From a checkpoint of a small contrastive image-text model.
Training: 10000 steps, batches of 128.
Rows from block 2 of the text encoder, named by matrix and row number. Rows with one number belong to one neuron. Each number is 128 + 32 x the weight over its row's rms, rounded and kept within 0 to 255. All counts start at 0. Numbers have three digits each.
# fc1: MLP up (text_encoder.blocks.2.mlp.fc1.weight, 1536x384), inputs 0-191
# fc2: MLP down (text_encoder.blocks.2.mlp.fc2.weight, 384x1536, transposed), outputs 0-191
fc1.355:128128128128128128128128128128128140175128128128128128099128123037170176128128128138128128057128128128128128071128128128139197138128168128184128112128128068128128128212116114128128128128128099162140078128128128128128128128118128128128073057128067128128128120149128128128128181157128128128128223122128138027128128128128128197176128156128184128128098128100160000128158090134128128184101128141128058104154128119128192204128128128056182097128128133155128228128148130128124128180128105128128128123117128095113128202128026128024128128128128128128130128128128186083128128095128128128
fc2.355:128128128128141128128128128128128132172128128128166128128128105128128128128128128128128128061064128128128128128161207128128128128128128128124182201128128128135128106081128128151128157128128128128128128128128128179141128128126100128202185102051128255128128103128128128128167128144128128221128076128128128128128208128118146131207128128128128159128047034128128128128197128128158128226102128128089070039151128128128128128128128128000154095128145128128128128128149129145128128182128128128149128128128115128088166103128128159046044165074128128128068128128211125081128128128120128079
fc1.356:128069128128128020023128128153128149128129128128128059128128128183128128121128128128128128128128128128128128128128128128128128128128128128128190128123128128128128128130128128128128140000128128128128128128128128110128128128128128128103128128137128136128128074128128140126128128128128158139184128128145006155128128128128128052128128128202203128003071103128128128128128128128118145128128128128128167128128128128128132128128128237128128002128128128128128128128128128221128128128103104150157128088128128128128128128128128218128128138113196128128121128049128128123128195128128128079
fc2.356:128128128128128128074128160128128128128154128128128128128079128128149096128128128128140128128128128128153128128128128128128040128128128128216128128128095128128128082128128056047131128077128128128128084128128128128128128163078125134128128128183128137255128208128026128128128128128128128109128128128128150101120128128032128128072128128128026107128128128055128194099128128128105128128128128151128128128128161075128128128128082128128128128128128128128128128128128154128255052128128158128128128128128128128128128128128131128128003192126128128128128184128128148128128128255128043128
fc1.357:056089128157128128140157042128087064128128128128128128128128128128200128128117128102128128128072128128128171128128128120128128073069128138157128029128151198104128112128128128142243128128205128128128118128128128128128128128128128078128128128000128128152128128128128145081128173128128128128128128128128128112128123128128128126235154105128128128128128128215128128142128128128128128128058151119128091128128128128128128128128204128045128111036128128128158128128128128128119128127127128128128091128170183128128128128128128150128128128128128116131128165094146128106128209128154128128
fc2.357:128080128247128185128128128217128003179179128131128128128105032128128128159128128039128128128128128146128128128128128128128128127078128128128108128087128076050179000054128128128128128128117128128128128128128192128128128128092121128128128128128128128128128128128053128128128128128045128128128074128128128128128127128086128069059128102153136128128079114128128128128125128128128148128128123128128128128128128053128187128128089128156128128128128097146089190128035128117191174094201128128112017070092128128128128128083128128128128028128062128128021128169204101039210118059128128128
fc1.358:128128128128128150053128128128128128128128152128128128128128130128189128128128128128128128156128149128128128128128128128128133128128146128128116153119128177128128128128044128128128128128128128080067128128128128128223128128117128170128128197128128128128128128128128128128046128109128128128128128128128128128128128128128128128058128128128111128128128128216128113128128163128128112128128042255128128128121144128085128128128128128128128128128128086128128247078126128128128128128128128128207169128128128128084110128096094032156128188128128128214128072128128128181128128128128128158
fc2.358:203128128128128128128128128075128150128159128128128128128128128128128128019128128128128128119128128080128128128079128128128128183148128128078128235128206106128128128128035128128128128128128071138128145128128128128128128128128128128128128128128128128203128096128128128209128128044075128042097128128128128173112002128128128128171128128151128103128118128128128128128178114128128128158128128128128149128128128128128087128128137139177128128128128128128128083128128006126140052128128102128128095128128128128128128128145083128128128128128111128128128128107128128112000128128128128128
fc1.359:040133191128128128128128128128093128128128128122052128100128191128216128128150204061128128128128245128128111128128128226128128128120154113128128128128128126128128128000171128128102128254128128140128128146189128128128128128128128128128045140128128128128183128128128076128160060151056128128128128137128128069128157154128128124128235128147128128031128026092128183128128198186128099043124128128128128128055128128128128128119128128128128173173128128128128128128128180213127128161128159128128128128128128128059128128128128128126128133120128213128128128128128128128128128128128128128
fc2.359:128128131128128128128128128128141128128128128104128128128128128149112211128059128128128128128128128128128128128161128128128128128128128180193128059128128128179068128128028019128128253128128156217128128128128128128128128128073128015156097128128217008128128100041128128128128186128082128128128124128170128174128128128106128128188128103128128128128128128128128089128128171054128128128128128128128255128128128128105128128030128091128162111128128095128128069128128124128128213128128068128196128141128128128128128125018128128128128058128128128128040128156128128128218128128128128128
fc1.360:077128150161128164128123255128128128128122128128128128128128128128255134128253039128128091111082128128213128128128128198128128128128128128128028128128144217128128128185194128120200128128128128128128128128128128128069128128108128128128128162128180128118128128128128079128099128096128128198128128128128106128128161182128128115128128128128128128118128128128153128128128139128112128128128099110128128155128086128128128128128128128128128146128023128128128128128128128128128128128128076165128128128128128117113128128128128128128128128128128112164128087128111111128128128128094128131
fc2.360:128128062128114128128128128128114128128128128128128128128116128128139128128128128083138097128128128128128128128128163094128055081128128128128128128128230000128128128128158184005128128214128128120197111128128163128128128128128152128128128015128060164128128128128128128128128042115128114128214128128045128128128168213128128128128148128128128152043156128166173128128128128099205129128134128128052128139128128126151128128128128144014128091128128128152195176128128083128124128075097128133078128122128128166128128128128166073128128088128128080128095128128128143128128128137128128128
fc1.361:128164129128128128128128128128128121128191128128128128114128128197128128175128156128128079128128128180128128128128178099128128128128128128128115128000128128255128128182128128128220128128128128128128128128167134082128069128108128128139179128068128128195128128171105128128128193123150128212128117128164128128084128131128150128038127128155109059128177128128089160128128128128139128128128128128128128144190056128128128150128128128128128128165128130128067128128128128065128128095128128140128128128104128091052167128128128128138117134128128127173128128128128128128068128116148128128
fc2.361:224062128128128128128128128128128128128128232128128128128158120128128128128128128128128128128000128128128128128128128128194128160166128128128128128128128124080128128128128106128055128128119128128103128175128128128128128128135071128128128128128128090128187128128148128128000128128128080128128128128128128194128115128128128128128128128219128128163128128087232239128207128128128128128111128128128128128128128128128128128128124128128128128128128128062105110128128111128128128128128128128128128104128128128128128128193128174128075154128128128128073130128128008128128224150128103128
fc1.362:128128128159128128128128032128128128176128164139053128147088128128128128128128106085128128128142128141128128128128092128128128255128187096175200128128100128128170128128095178128117128128128128128128072128128197128152128128128093109128128164101068128128128128128128079128128172128128128068037128000128128128128000128128080128128160128128000077130128128164128128082128128128128095128160119128128128128128128128128128128128128128128095128088150128144128128128159195128128128222121128104128128128128128186128145195128128128128128237128128128162130128128189094128128189128185128151
fc2.362:189128059128154128128125128128137128189128138181128150128128128128103128128128128128164174120090094152128128128128128128128128128128081086174128128128128128160128128128128068096128102135128128128128128128144128128128152110131120128128128157152183128128229128164128111128128128128128128183128128053149128145128034123128091128128128123128128128141066128128128076128128128064128128120128084128128084128209128133192128075128173185128155128128128128128150128128128048128128128174128162068067020078082128128233128128128128053128028164128145069128128128122127128128128128172128128128
fc1.363:128196171120128128128128128128042128128099128128128128128057128128128180128199128128087128128128128128128128128128128036128128075128128185128099128190128022128128062128114128128128128128127122128110181128112191128113128169120128128128128128128128184128101115043128128128128170128128128128128142058087128128128128128173077128128128118128128128215128128128194128128128128128128110128128128128128128128128128154128172128133068255175128128100128128158128255067128076128128128102128128128128128086128128128128043128210089236122128128045153106049128128091128110128128128098131105128
fc2.363:128187128128128128128128224128151128128122128166128062128071128128187038121128106128128128128128128128121128128113128123128128227100128128020128068128128128128128128128128128061128156106097147128128128128128128205039090128128183101163128128151128133128128120128085089128106144128128128128128128062128128128128128128128014128128128128059016128195128128128057128128128128128128128128128070156128128235128128128128128128128128128128128128128128128128128128128128128128128128107128128128128128128100128128128058161128120128097128128128128082130128128128128128171128128128128128128
fc1.364:128128128128114039118150128019042128128101128128128128128114128128128255128128240111128128128128128128128116182132128128128128128128145128135048151128128128128128182128128128128157128128128128128165128128128128128128128128072128128128128128175128148128056128128128087128128148105099160247128128171128128128172128128128128128128128128128128128088128128128128128128128128114016128128128128128128128128128128174128128128128128128128105128128128128128053128128128128128224128105128128128113095128099128183128128128128185128128128128128042128128128128128123128128128128078128128208
fc2.364:128128128128128098128235128128065177128131216128128128255128128186128128141128139157096128114099211112128128128179128128155128094118128128096112128128128128128128128128128131128128128128128128000175128128128128128205145128128211144058140128128000128104128128128128128133181128128128193070128128103151128138128017099128211128128128128128182128128128141071128128128128128079128128128128196153128136093128113128001053128128067128128128128128128114128128152120128128057072148128128135128128128128128128128124128128128133030183128128128128184156128128128128128101128128128128103128
fc1.365:048128128128079128128175128128022128113128128128209128128128074128128128188128079128128128088037128128128118128128128128128128128128128128022128128128117173128159063128128128128128128128128128151128094128128128128128128128054128067128128128128128128128128073203128153128174128128112128133217128201173128128128128175112159068128139208128128231128128128191128096132128156128128173128148128128128128128134128128128126128128128128128128128103128128220128128128128128128128128128128128107128128128122128128093128207128128037128128128128128128145128128128036026128128120186128128128
fc2.365:008128128128128169128128128128128128117112128128128054128128128128128128128067128129128128128128146128128128128128128147128128128128128223196030128128128128128128128128128133128128128128128128128128128128128128128128128080161128104156255128251128128122128031255128128128099128079072128078128128128206128128054041128128128023128128128171114104128128128075128036128128128128173128128115171128106128213117128128128128127128128093128128128128128128128128128128128128089152128128128128128161211099128075128076128128112222128128128128128128195128128099139128128128128128040128128128
fc1.366:128128128128128128128128128128136128158137172128128128128112128128128147128128128128128128128128128128128128130128088128128112128128128128128118120158128128242128128128128128128136128128125128128080128128059128128128128171128148128142148128173128128128128128057128005128128128128128128128128144128128128059239128128128128129215128172255128186128128128128128147128128130128128128128177128128128067128128128128179103128128128128154128128212139128128128128128128177128010128128090128128099086128128128128128128128128128058128128183128128128128128128122128165128128128128128128128
fc2.366:128128128128128128066128128185161128128117128128128128128128135067128226128128128128128093099128128128128128062128128128128128128128128128128128087154094112128128128128095178128128128194128084184128128128128128128128128128004128128128128128143097058128128128128128128143080128128128077128085128128128128091128128128128128130137173096128160128128128128128128128045128054128128128128128166128024128114233128128128073255128128117079128128128128128128128128128128128128051128128128128128128128128128128128137218128108029128132128128128049090128128128128128128128010128154213128128
fc1.367:142092128128128128128128129128045128128128128226128128128009128128254128128128128128128128128141128119128128202160128128128128128181100128128128128128128128147128128128128128128128087128099128128128051128128128128128128128101180128199128128128128128128128150128045128060128127128076128128141128128128077028084128255102169128128128128128128128080128128128128128128048128128128230128128128128128128128128128204168128049128128128128128128128128128128128128128128128128046149112128128128128128128144128128128198128016128174128122128128128128128128096128128174128128128155128184171
fc2.367:183128128128174128128128128063128128128128128128119187128128128128097128128128128166177128151128128128128128128128128007127128128128128186128103072128145100128128193128128128128128128128128128128207056128128128128128128128161128161128128128128065128128128128175173128128128128163143191128128128128128128233128131128128128128128254041128128128128128128045128128128126128128128128128128128128144205128128019128128128128115128128115140128051128215128128128110128128128151128086128128128128128161128128128128128128128128128128076128128128128128128150165255128128128128128124212128
fc1.368:128077128128128079128128128128128116128128128128128128128219063128111056128128071128128173128128128128128128128128128128128128128132088128128128187128138128128179128128128128128184128063128043128128196128128128128153128128128128128128145128128086128128128128038128108128096128128128128051093123173214134128065128128128128217036128128128128128173044128128128128179128093131128128081128223128128128008128128185081128146128174128128128128128206128172128099128128128184113128128128128175073128115128128128128128128117128128128128128128128190128095156128128128128128128186128053128
fc2.368:128128128128128128112128128128128190152224128128128128128128128109128128128115128170128067039128128128128128128128156128049128128128255128128128128128128128000128128128178128128092128128128103254072111128124128128255128128128128128128128128035128128128128128128128128128128128067128128128128128128128237120128128128128128128128064192128128128128128000128128128128128128128128128128128108128044128128128128128163151128128128128128128128123128009128181128128128166128128128128128128128128128128128128070131128128128128128213128128128128128138128076128051124105128136144128128128
fc1.369:128128128128128128192128165128128144177128128118164128128128128128128128128090128128128128128128128128128128128128128128148020128128056223159116128128128128123128168209196235128128128199128128128128128128128128128128128128128128103128128128128128128128128074082128128055128128128128128128128190191128128111128012128128128128107128128128128119128009128128128128128128128128128190128128065128085128128128128128128128128128128184185128128128128107128156125000128128128128128128128128128128128128083128128128128128128128128164128128128128128128128128180124099128066128093128128128
fc2.369:148128128128053128057128159128128066191085128126067128128128128202128128128128128128128151128128128028128128128128128128128000128130058128128128128128128128128128218149058158128239128128090128128147095128137128074128128097083128128128117128128128128128128128128128057128128128128128128128128164128128026128128128128128128128076193128128183128128128105225170089128128128128128128150128232128128128148128098128128128128128128128110195128128128000017128128128128128128165128146128128128128128069128128128128128064128154119117128113128128131128011128217128128128128128128128128175
fc1.370:128128144128128128128128128128128128128128093128128041128128128132128128059128128128128128128128128182128128128128128101128014165128128128128118128128128128128128128128170168106128173128128055140128128091128149128128128128071128128098128128128116223255128129128128128128131167128128128128128128128128128128196128128255128128128177128132128128128128072128128128128128128202128128128128128128128102142128152027128128128158128128128062128128128128128128128128128128128128128128128092058128061128128128128128128179128128128128128128128128128109128128128128128117128128128128128128
fc2.370:128224128061128128128255128128128128128117128128128128128128128128128136128128128105128128128128128128169163128128071128128128128128128128128095128128162128095128128128128128079128192128128128128128136128128128132128148094128128128128128128128128128128128128128128096128128128128128128128128128128128214128128128128128128128128128128221190234128149128128128128128128128128128151149128128128128128128128128128176128128128128128128128128073128040128128128128128128128128128128128128128128128128128128128128128128075128221128153128128128245128128128128128128128010128106147128128
fc1.371:128128128128157128128128128128128132128128128092128128128136128128056128101128128088128128197128128128255136105128128128128128185128128128128128128037199128255134128214128128128162128128128128128078128128128128128131058128128122128128128128128128128194128128128128000128128128067212128128128128128128128043255128128137128128128128128194099128175080128128128128153128121128128128128128128205045128175020161128128128128128120128128108128128128128128128255065128128128026128128113023128128128128149128092128128128128128128167128151128128128128128128128113128128128128206128128069
fc2.371:128169128128128128128156128128046106128128128128128078128128128128128138128141166128215087128051122128120128128255128128128128128128171123190128118128128144128108128096128113128128128113199128128185128128128147128128128128128114051078094060128142128128128128128128128128128231128128150132109128128128128128192128128128128128128128128128128221070128069111123128128117093128128068128192128128000128128128128128128128128128128054128128128128128128128027223011074128128019098128128145128128128128128128186128128128128128128128128128128128128128020128128128128128128128171128128128
fc1.372:128128128079238042128128128128128129128128128128128128058176054128128128128149128255136082083128128040128128128128091128028128128128128128128128052128161128128128128128128128128128151191128128128128128135128162128171128128128128128062128183128128158128128104128128128054128128128140128213128128250128128128128128136145141152128042128145128128207128128098214128060128237128128128128128128052128128125128128128128128128128128128069128128146128128102128128063128128112128216061128128128138128071128092127128128128118128128128074128128083138128179118128128128166067128128179128041
fc2.372:128000177128128128128128128128128128128128128128128128128205128082128128128128217128128128128128128128128128128128128128128128128128128128128128128128128087128194128128128128128128128104128128128128128128128128255128128128128128121128201128128059128222128128128128175157128128128128128128088025128128181128128128128128128128128101128128128128128128153128128065128128128128128128128128139128128128128127128128128049128128103154128128128128128128128128128128128128128141169128128128128116128128128149128128128111122128128142128128128128128128128128128128128128128128128128128128
fc1.373:128128128128170128128128128126128128128128100128104128128128128128064128128128128128128128128128128169128120135128128128128126128160128128106128128128128128255128130128128128128128128128128128128128056128128128112128128128128128128128128128128128128191128128128169090128128136128191128128128128128128128128148018105128160128128128128128128128128128101128186128128109128255128128128128085155128128191128118128121128128164128128128128128128128128214128128128028185128128128128128128128019128128082128128128248128080128075128128128128129128128128102038104128162128128128128128092
fc2.373:098128128114128068128103158128128128119128128202128128128128128128128189128128128139128128128128128128128128058128128048085128128128128135128128028128128128128070128128128128128128128128128128128128051128128128197128128146128128128128128128202128064128128128128178128128128128128128063128032058128128255128128128128128128170128114006128128255000128128128128128128128128128128128128128128128128128128128068128128128128085128128128128128128128128128128128128128128128128128131128128128128128147128128128128195184128128128128128128128128128128128128128121128142128128128128131128
fc1.374:145128128094155134128128128128128128128136128128128128104081096128128125099250128128128128128122128128128180128061128128128128128128128128101128119116128146164178077128128208056168170128128128128158093128162125128134128208128036128128128225128096128128128128128128120217128128128042128090128153128128128128128022128199128128128128173128005128128128164128128023128128128187128128128128042128071128128128128128128128072134128128128045113128128128128128139148172128128208128247050128128128128128128128128128148179128128128063080128128128128128142128128128128186128157118178186128
fc2.374:128128058128128128128128128128128128128128128128128193128083128128128128128159118128128150128128128137128128128128128128128128128069080128195128128128128131214196128128128128102128093162128128128128168128128128128128128091146128128207154128113188128128226128128128128128128128128128128128060128071128152131128128112128128128128128128128128128181128128252128087165128128076128128128128128128077119128255128128214128093128128128128128100128128128128128128128128041128161128181128128128075128128145164128221128128128128128128043128128107128118128045145128128128128128128128128128
fc1.375:128128128128128128128128128128101128222138128150057128128128128128128179132128147128128128151128208128128128128128128128128128128020128162128197128129128152128171056114128124128128128218128128044128132128128128175128128128155119128128121128128128128128132128128111128128255119161128128128068128135128137036128128128198128128128128128128184128128128128128128128128128105128128128139128038046128096128161128181128128128128029151128128128128010176128028128090128169128128128128128128215058128128128128077128128191128123164128190128150128128069149186128128128128128164128105128159
fc2.375:128174128128128128106128128129185128139128128128128100128128128128128128128128128026128128128105117187128120128128255128151128128002128095128128119135218128128128166128128128112128128128141128128128172128061128111052128128128128128128128128128187095147128128128152077128128162128128128175063128128087128128128142058044128095128174143128128128128128128196128128128128128128128128128187128128128154128128202128128235128131128128123128128128128128128128128128128128128128128128128128128128128128147122128128128034128128092128128128128000128128071211128114198128128128000128098128
fc1.376:128069047128139128128128128172128051126128128076128128142132128128128128128056128128071196128051128153128128128104128128121128128128118128128128154128172128128128128128128191101166135128128110147000128168128128041128002096128064075128128128153128128173093128128128035128128128128128105128128128128128128128194252120177128128128128128128128085128212128128147162128199099128128098128128128169018128128069128128128160128128178065128128128128128128177142128028083098118134128175128128128128128128128221128128135128128128128126128115128086084128128128128128128197059093128128128128
fc2.376:128128110145128128128212128128118128027192128128119128128187155128090139081128128128059128148128128046144113051128128128128128128128128128128128131041140128085128095123128140128128128117128119128016128128128048206111128066128108000128128128128128128128105243128087128128171184175128128128065128128128128202210128128128118144128104136128128128128175114128214192128128128128128128156128128128128119158080132128128169128128128128175128128128128128204128128128093128197203128128155128128167128128128255128128128128128128128128128128128128115128152128158128128128128128128163128085
fc1.377:128128128128128128128128128128128128128128128241128128128157128128128128128128128128128128128058050128128128128066128128128128128142128128116056128128128128128128128128128147128128128128128128128128128128128128128128128128128210105128128128128128128133128128181128128128128128128088142192128128128128128167128128255081128128128128128179128127128128128128191128128024128154128128128128205128128128139128128128128128093128128128128148128128128128128128128128128128015128128128122128128128059128128128128070134128000128128128177128128128128229128128128128128062128128118128128231
fc2.377:128079029128128128128192126129188087128128128143054128169128128128128128128128061068128121166128128128047153186128192128071255062128128128128128103128128128101128128128128128128128128128128128128128128128128128128128128128128128170094128128128128128128072128128128128128128128128128128120204128128125128139195097128128128128163181128128128128128171128128128128028088128128128128128128180128128155078128128128128128106128128128162128112128128128128128128071053128128128128128128128128216128128128136128128195128024223128128090128247128128128128128128155154128128152128102174128
fc1.378:128128128128128128128128118151128128082128243128128085128128128092113128128128128128128128212128128113128128128128128128218128128128178128128128128145128128175107128128128128128128128128128183128128175128128128095128107128128069178128128160128128128128128190128126128053128152128128128128128128128156182113189128126149128128145128128128128128128128128065128151165128128128187128128173128128128128232082128113128187128128218128210128128094128166153110128128128063157180128184128128158128128128128128091205128073128128102128120159100170140163128128133098088128128042128147014128
fc2.378:128128128128128128128120128128128195128050128128128128128128128126047128128128116128206109201128035128195105128128128128128128128117128128128248128128138128128128128128220128140128128128106128128125128128128128128105128128128128128122128128128062176128076128128128128126128147059162128128121026124047128128128138128086128150128128128128089128181128128150128071128128128128128128138128128128128128128128026049128128128128150134128128128079128128094128128147128128111128128141147082184128160128128128078174099094128087128139128128128128128128180128128128197128128075128219128128
fc1.379:099146070128053099128128128104128128128130162128128128170128128128128128128127102128212128128075128129162063128128162092128128128128128128192128128128062128128128128128128128051128128128128128052128128128128128128128204106053128128128128110128128128128128128128128128128128099128128128169128128128128128128128128128128128128149128128123128128128128128128128128128128128128128128128128120128000100128128029128128128139037128128128128128128128128128087128128128128128128153128128128128163193128104128128118170128128128255128128127113128140128116019167102128128181128128128131128
fc2.379:128128128128128128128128128120128000128074165128128128128128128186128128128128128108128128128128128128149128126128128128128043128128128128128128128128128128128128128196128144128128128128082131128128128128128128128128128128012128128048128128128128128128204128128117128128128128200128130128184128128128208128128103128128133084176128128128128128128135078128128128219128128128128128128128128128128184128128042128213173128128128084131128027128128128128067128125128128128128128128128138128128151218128171128000128108171155081128128128128174159128128128128116128085128178089128128128
fc1.380:011063128128128128209107128128128128128128128133067128128128094128128128128128128128152128128055086120128128128174091128128128128135128075128107128128128128127204128128128128128043128128128106128128128128098128047128146220096145128128128128128139128053128159128128128128128128128145128245128128128161128128206128128071128128128128128128128128078071128128128168089128128128128128128128184128170128128175128090128079128128190128128128062137086128203128128128128128128202141128162043128128191128128085172128164186118074128128128073128128128128128094118128084128128128149128215128
fc2.380:128128128103128128210128243034128128128128128128145128116128128128128128236128128128128128128206195118128139128128128061128128128128144232128128128128128128047118128128128128128128102128128128128128128136128128102047128128128128128128128128173128122128056128135166128164227125128128139128128128128056128128219128128128128128128128119128128128128183159128128128245128135128229128128128128128128128128101128128128077032128128128128128128128074128128255081128128128073128128128128141126128128128128104128128128158128147128179128128134128128128128128128128125128145128128128158128
fc1.381:128126128168128128128128128128128128128111128128128128128128128128128198128128128198128128152128128128253038128128128128128128202128128129128128099128128128248169128128126223128128128128128128161128128128092107128142128180068112128209128128128128128128128128128198075141122085128128010128165128128194128076255128225128128128128237128128123128176079128128167128128159128128170115130128128128128128128128128128172128128128177128128128068128128128128128128128128128128128071128077128128128128044128062017162128128128128128128128128128128128128128128128128128128060128239128128128
fc2.381:128128128128128128094209189128128128053128128128068128091065128128128187128128128128128128128128136128154128131128128128128011143128128088128128128128092128128128101128128128176128128138128103128128128128255159128148128128128143068100128128128122128128128128128128128128128128128128058128128128128128128128128128128128127128128128128128128250128128128128188101128128061128128100128082128128042128128128128128128136128128174128128128128150128128128128128115128128128128128128128128148128128113128128128128212128171128128128129128128128128069062112128128128128128128203128070128
fc1.382:128064128128128128128128128167180128128255187128128128190128088128128128128128128099128128144128117219128124128128128128179201128128128138138128128128109123128057128190128176128208196128128128128128118010128128128128128128175177235128128128095176128059128210128128128128128128100128128128128128128120123128128128128128128128128128128128128116128128128128128128148114178128177128128128128128052128128045128128128128128128196083186027218079128128128124128128128239128128163128212128128139128128090128128107128128103148128128128128128128128128128128128087067128128128128128128128
fc2.382:128128040128230128112128255128128128128228128200128123128128128113128200128131090128103128128161128255107128127128128096128128178165002128128128150128188128128128171128128128219128128190128128128128128128128128099128128128128128109128128128000200128128075191128128128173128128128141128161128172128129081128128128128128142177128099128128128128128163129128128128128080140077128128128128087128021128196128128206122128182128128128128128128128128128128128128128248153128128128128128098128128128128128128128128075128168128128049128128131128117072128128128128128128128128052177128158
fc1.383:128128128128128128128128128128128250128104128128128128128128128128115128128128128128128194128129128128128128128128128128150128128128128128128128044128187128128128085152128198128128128128128128128128003128128128084128060187128042128128128101128064128128128128128128041030128141128128128128128128128128128084196128128128128116128128140201128128128115128128176113128128128231128128128128230128065128128108128128128128128128108128128128132128128128128128128128078128093000128128128128128128128128128128128128150128128148128128128097128128128128128088145128128128079240128128128128
fc2.383:128128128128128128128128128128128128128090128128128128128128128128128128128128128128128128025076128202128128035191128136128128128128128128140128098128128128128128128128120200128128128128128128128128063128128198128195128128128128128128128128128128128128128128128128128128128181128128129128128111255135128128128128162087128128128128128128128183128128098128128128128118128128128128128154128128012130128128128130128128128060128069082091128109190115128128128090128128128128128128128128015128128128144128128128128128198128128128091128128128128128128128128128128128128128128255128128
fc1.384:128128128140182128038128199128128128128128128128113128128128160128064108110128128128128128099128128128128128128128128128002052128117128128128128108054128128251128128128128255128128176128128020181128128128128128128128079171048055128128128128128099128201128128128128128128149194128189128128128128162145128124128128128128128128128128128126128164128128128128128128128128019209128128028128128128128128128128128128128128128185128128135128128128128199104128128128084128128128156169128018128128128157128128128255128128128128128128128128128128128128128128128128128128128128128128168153
fc2.384:128128128128145078128216128128128128128128140128128128128125128128128255128128128128128128128128188128128128128128125128128128128128176128128128128128128128128128124128128217128128128123128128186148128128128128128128128128078107128128128128128137128128128128128128128128128175128128126157128128128183128128128128128128128128128150128167128128042128128239128128076128128136128128113128128128128128128128045128128141255128128118128128125158128128128128128128128128063033184128206128128128128128128128128128128138141128060128128128128128221115128128128128128159128128128128101128
fc1.385:128128128243128128128128255128128128126128023113128128047128128128128128092168128128244128094060128128128075095160128070128128128128128128128128128128228194128128155128083235092128128128090161128128128210128128128128128156128128128128128128141128063182167128128128128072128128128128128128162094128000128128128128088128128115139128034047131128128128128128119128078119128128128136128171128128087128255128128128181128128128154128095128172128124128128111128128058128128083095128128128128128128206107128128092128128128173128128128128128128128072162158128254128128128147128128128050
fc2.385:166116128128141128128128128128128128128128128128061128128128128128128128119128128108162128128093128128128128128097128128000128128128111128255128128128126128128128128128086177128128128128106128128128128087128077096128128128128091128128128128128061128128128128128114128128135128128139128128128128128128016128058128031128128235126128128128128128128128128128161170128128141013128128128065128078153128128128128032128124128128159128110008128128165128228128128163128128128038128112151018128128128128128130014128128128128189128158128185128128128128140066128128128128165128194176201128
fc1.386:128077061128128177128182110128128089161128128128069128128128128128128128036128128128128128128068128128128128128128128128128128050128128128128128066128154153128128128128128128128154128128083138116128082128154128128231100207120128098128128128128128128128128128128128128176128128128128090157166128128128128128128128128128166128128111128128128255128128128128128255129177128128128089128128128128128202000128128128169126171128141128128128128119177128096128128128128108229165154128128128128128128128128128128128128228128128150128128128128128139126128112160176128128128128128128128128
fc2.386:128128097128128128164128128160128128116128128128128139091128113128128128076128128236128128128128146077128128128045128128104208128128128128128128128128128120128128128128128128251128128108128127128128128128166128094029128128128081128147128128102000128111128128128128255128128128129128128128128128128059128128128128128032004129183128128128128120128128128128242138128154128128139053128187128128128128180128128128128128128134128128128128128128128128128128128128128128111128128128128138128128149128128128128095255128173128128128128128059129128128128153128072160102217128150082128013
fc1.387:128173128129128128223168153128128128128137128128195050128128128098077128128212074128128183128132233078128125128128128119128128128133128128128128141128214128109174128128128128128129128128128128078128128176128128128128128128128211128128128128128074116128128128111128128102133128166128092165128128011164128070128065128128128128065128128128062128137055128128128128128128121128157179128155128128128122154128073128128128128128128128128128128135128128128125128128219223128128128124128128128079255128153128128060128128241128128110121128088128128242255128099128128128128128128128128128
fc2.387:128205128128137128128128128128128128000128128128128128128128199128128039128119128128128128128143128128128128128128128128128128128128128128122128128118187128128128216128128128128128186127172128128128128128128128128128128128128128128000170128128128128128128128128128128128128128128128128128128128050114128128255128128054128128128019128128128128019128128128128128128128118128128128128093128128128128136128076128128155128118128149128128128128128128128151192128066128128128070075128128128128128121128128128057128062131128123128151072151128000081128128128128128128132128176128128205
fc1.388:128107128128128128050181128068207054128128128125166128164128128128128128128128128128193128051010162128128128152045144128128128025128128155128128128128128128128053128128105115128128128128128128128128100128063108128128142128128128128128128128128128128128064128128128128128156128128128103128128128097176128077096128128128128128145128105089144114128128128128128128184128128128128128128128128103128190128180112103162128128128165128128128128128128128128128231128128132128128128128137128128057152128195128128128128183128128128117128174096128054128128182015128128023128128128128128128
fc2.388:050128184128128128128128128147128128157128128128079128157158128128107062133128128173128145128128004065128128128128128128135128128128046128128128046128128096128128128128128228128128128128128128128128128128128128080051157128234128086128128128095149094128128128128007148123223128128128128128128128128081128128128128128193128128139074128128035210128128172128128128128208038128128128128124128128128128128128208128128128128128128128214127165157167128128082128128071128120128241128236098128128128148128128128167128165128128128128128103182128128128119128128209240128128128111128128044
fc1.389:128128128128128128176092244212128136128128128086128128128080055128128128074128034128115128128128128128128066128128185128128128128128128128128128128062199108128128013128128128128128128243128087128128128128128128128128128076100128128130150128128157182128128183128128128128083128128128128128128128128128187128128208128128128128128128128128128128128128128128128143128128128128128128128128128128128128128128128128128227128164128128128128128128053128128087128128128128128128050128128128104128106128128128090002128128128128128128128090128128128128128128128128128128128128128128128128
fc2.389:128128128255128128090128128128022145166194084128128128110128128128128128128128128128139091128128128128128128128128128128128211128128128107128033218128128074128128154128128154128089128128128128128232128119128128128128128128128128109128128083128128184128128128128128128128128107128128171192128128128128128128072128128027175222128128128128128128128012067233128128128128128128084128101128093128128128128128128213128189128081128128128128128000128128128128015128128128108128128128128053089128128128128145128128091128128128128054128114128128151102133128128128128128128128031157128128
fc1.390:128198128128128128128128128128077227128128128173128128045206128128128128128128154128155128154128128192136128128128043151128128128128128128128204220164090128128128128068128039128202128128115128082128000128128128210128128170128128128119128128080074128128128128128128067035128128128128100128128027128128128128111128128128128128128128128128128128128128128128128186128128128125128128128128128128128078087128128136156128128128128128128128128128128128128128128128128133128166045128153128128175128128128128214128128128128155185128064068128017128118128128128128115187144128128121128255
fc2.390:128128128128128164128128128128128128128128128128141128128128060128128128128128128182128104128128116128128128128128103128128128192128128128128128128128114128128151128128128128071128255128000128128191128007128177092135128128150128128131128148128085088129128128196078128128128147128128128131103128128166090128164128128128128201203128128255201128128128076128128128141128128128128033128128128024128128149128128128128207128128128102128128128128128128128128128128098047094128081128183128128128193128128128056128217128128128128012058128128128130128190198128128238128128128081128128104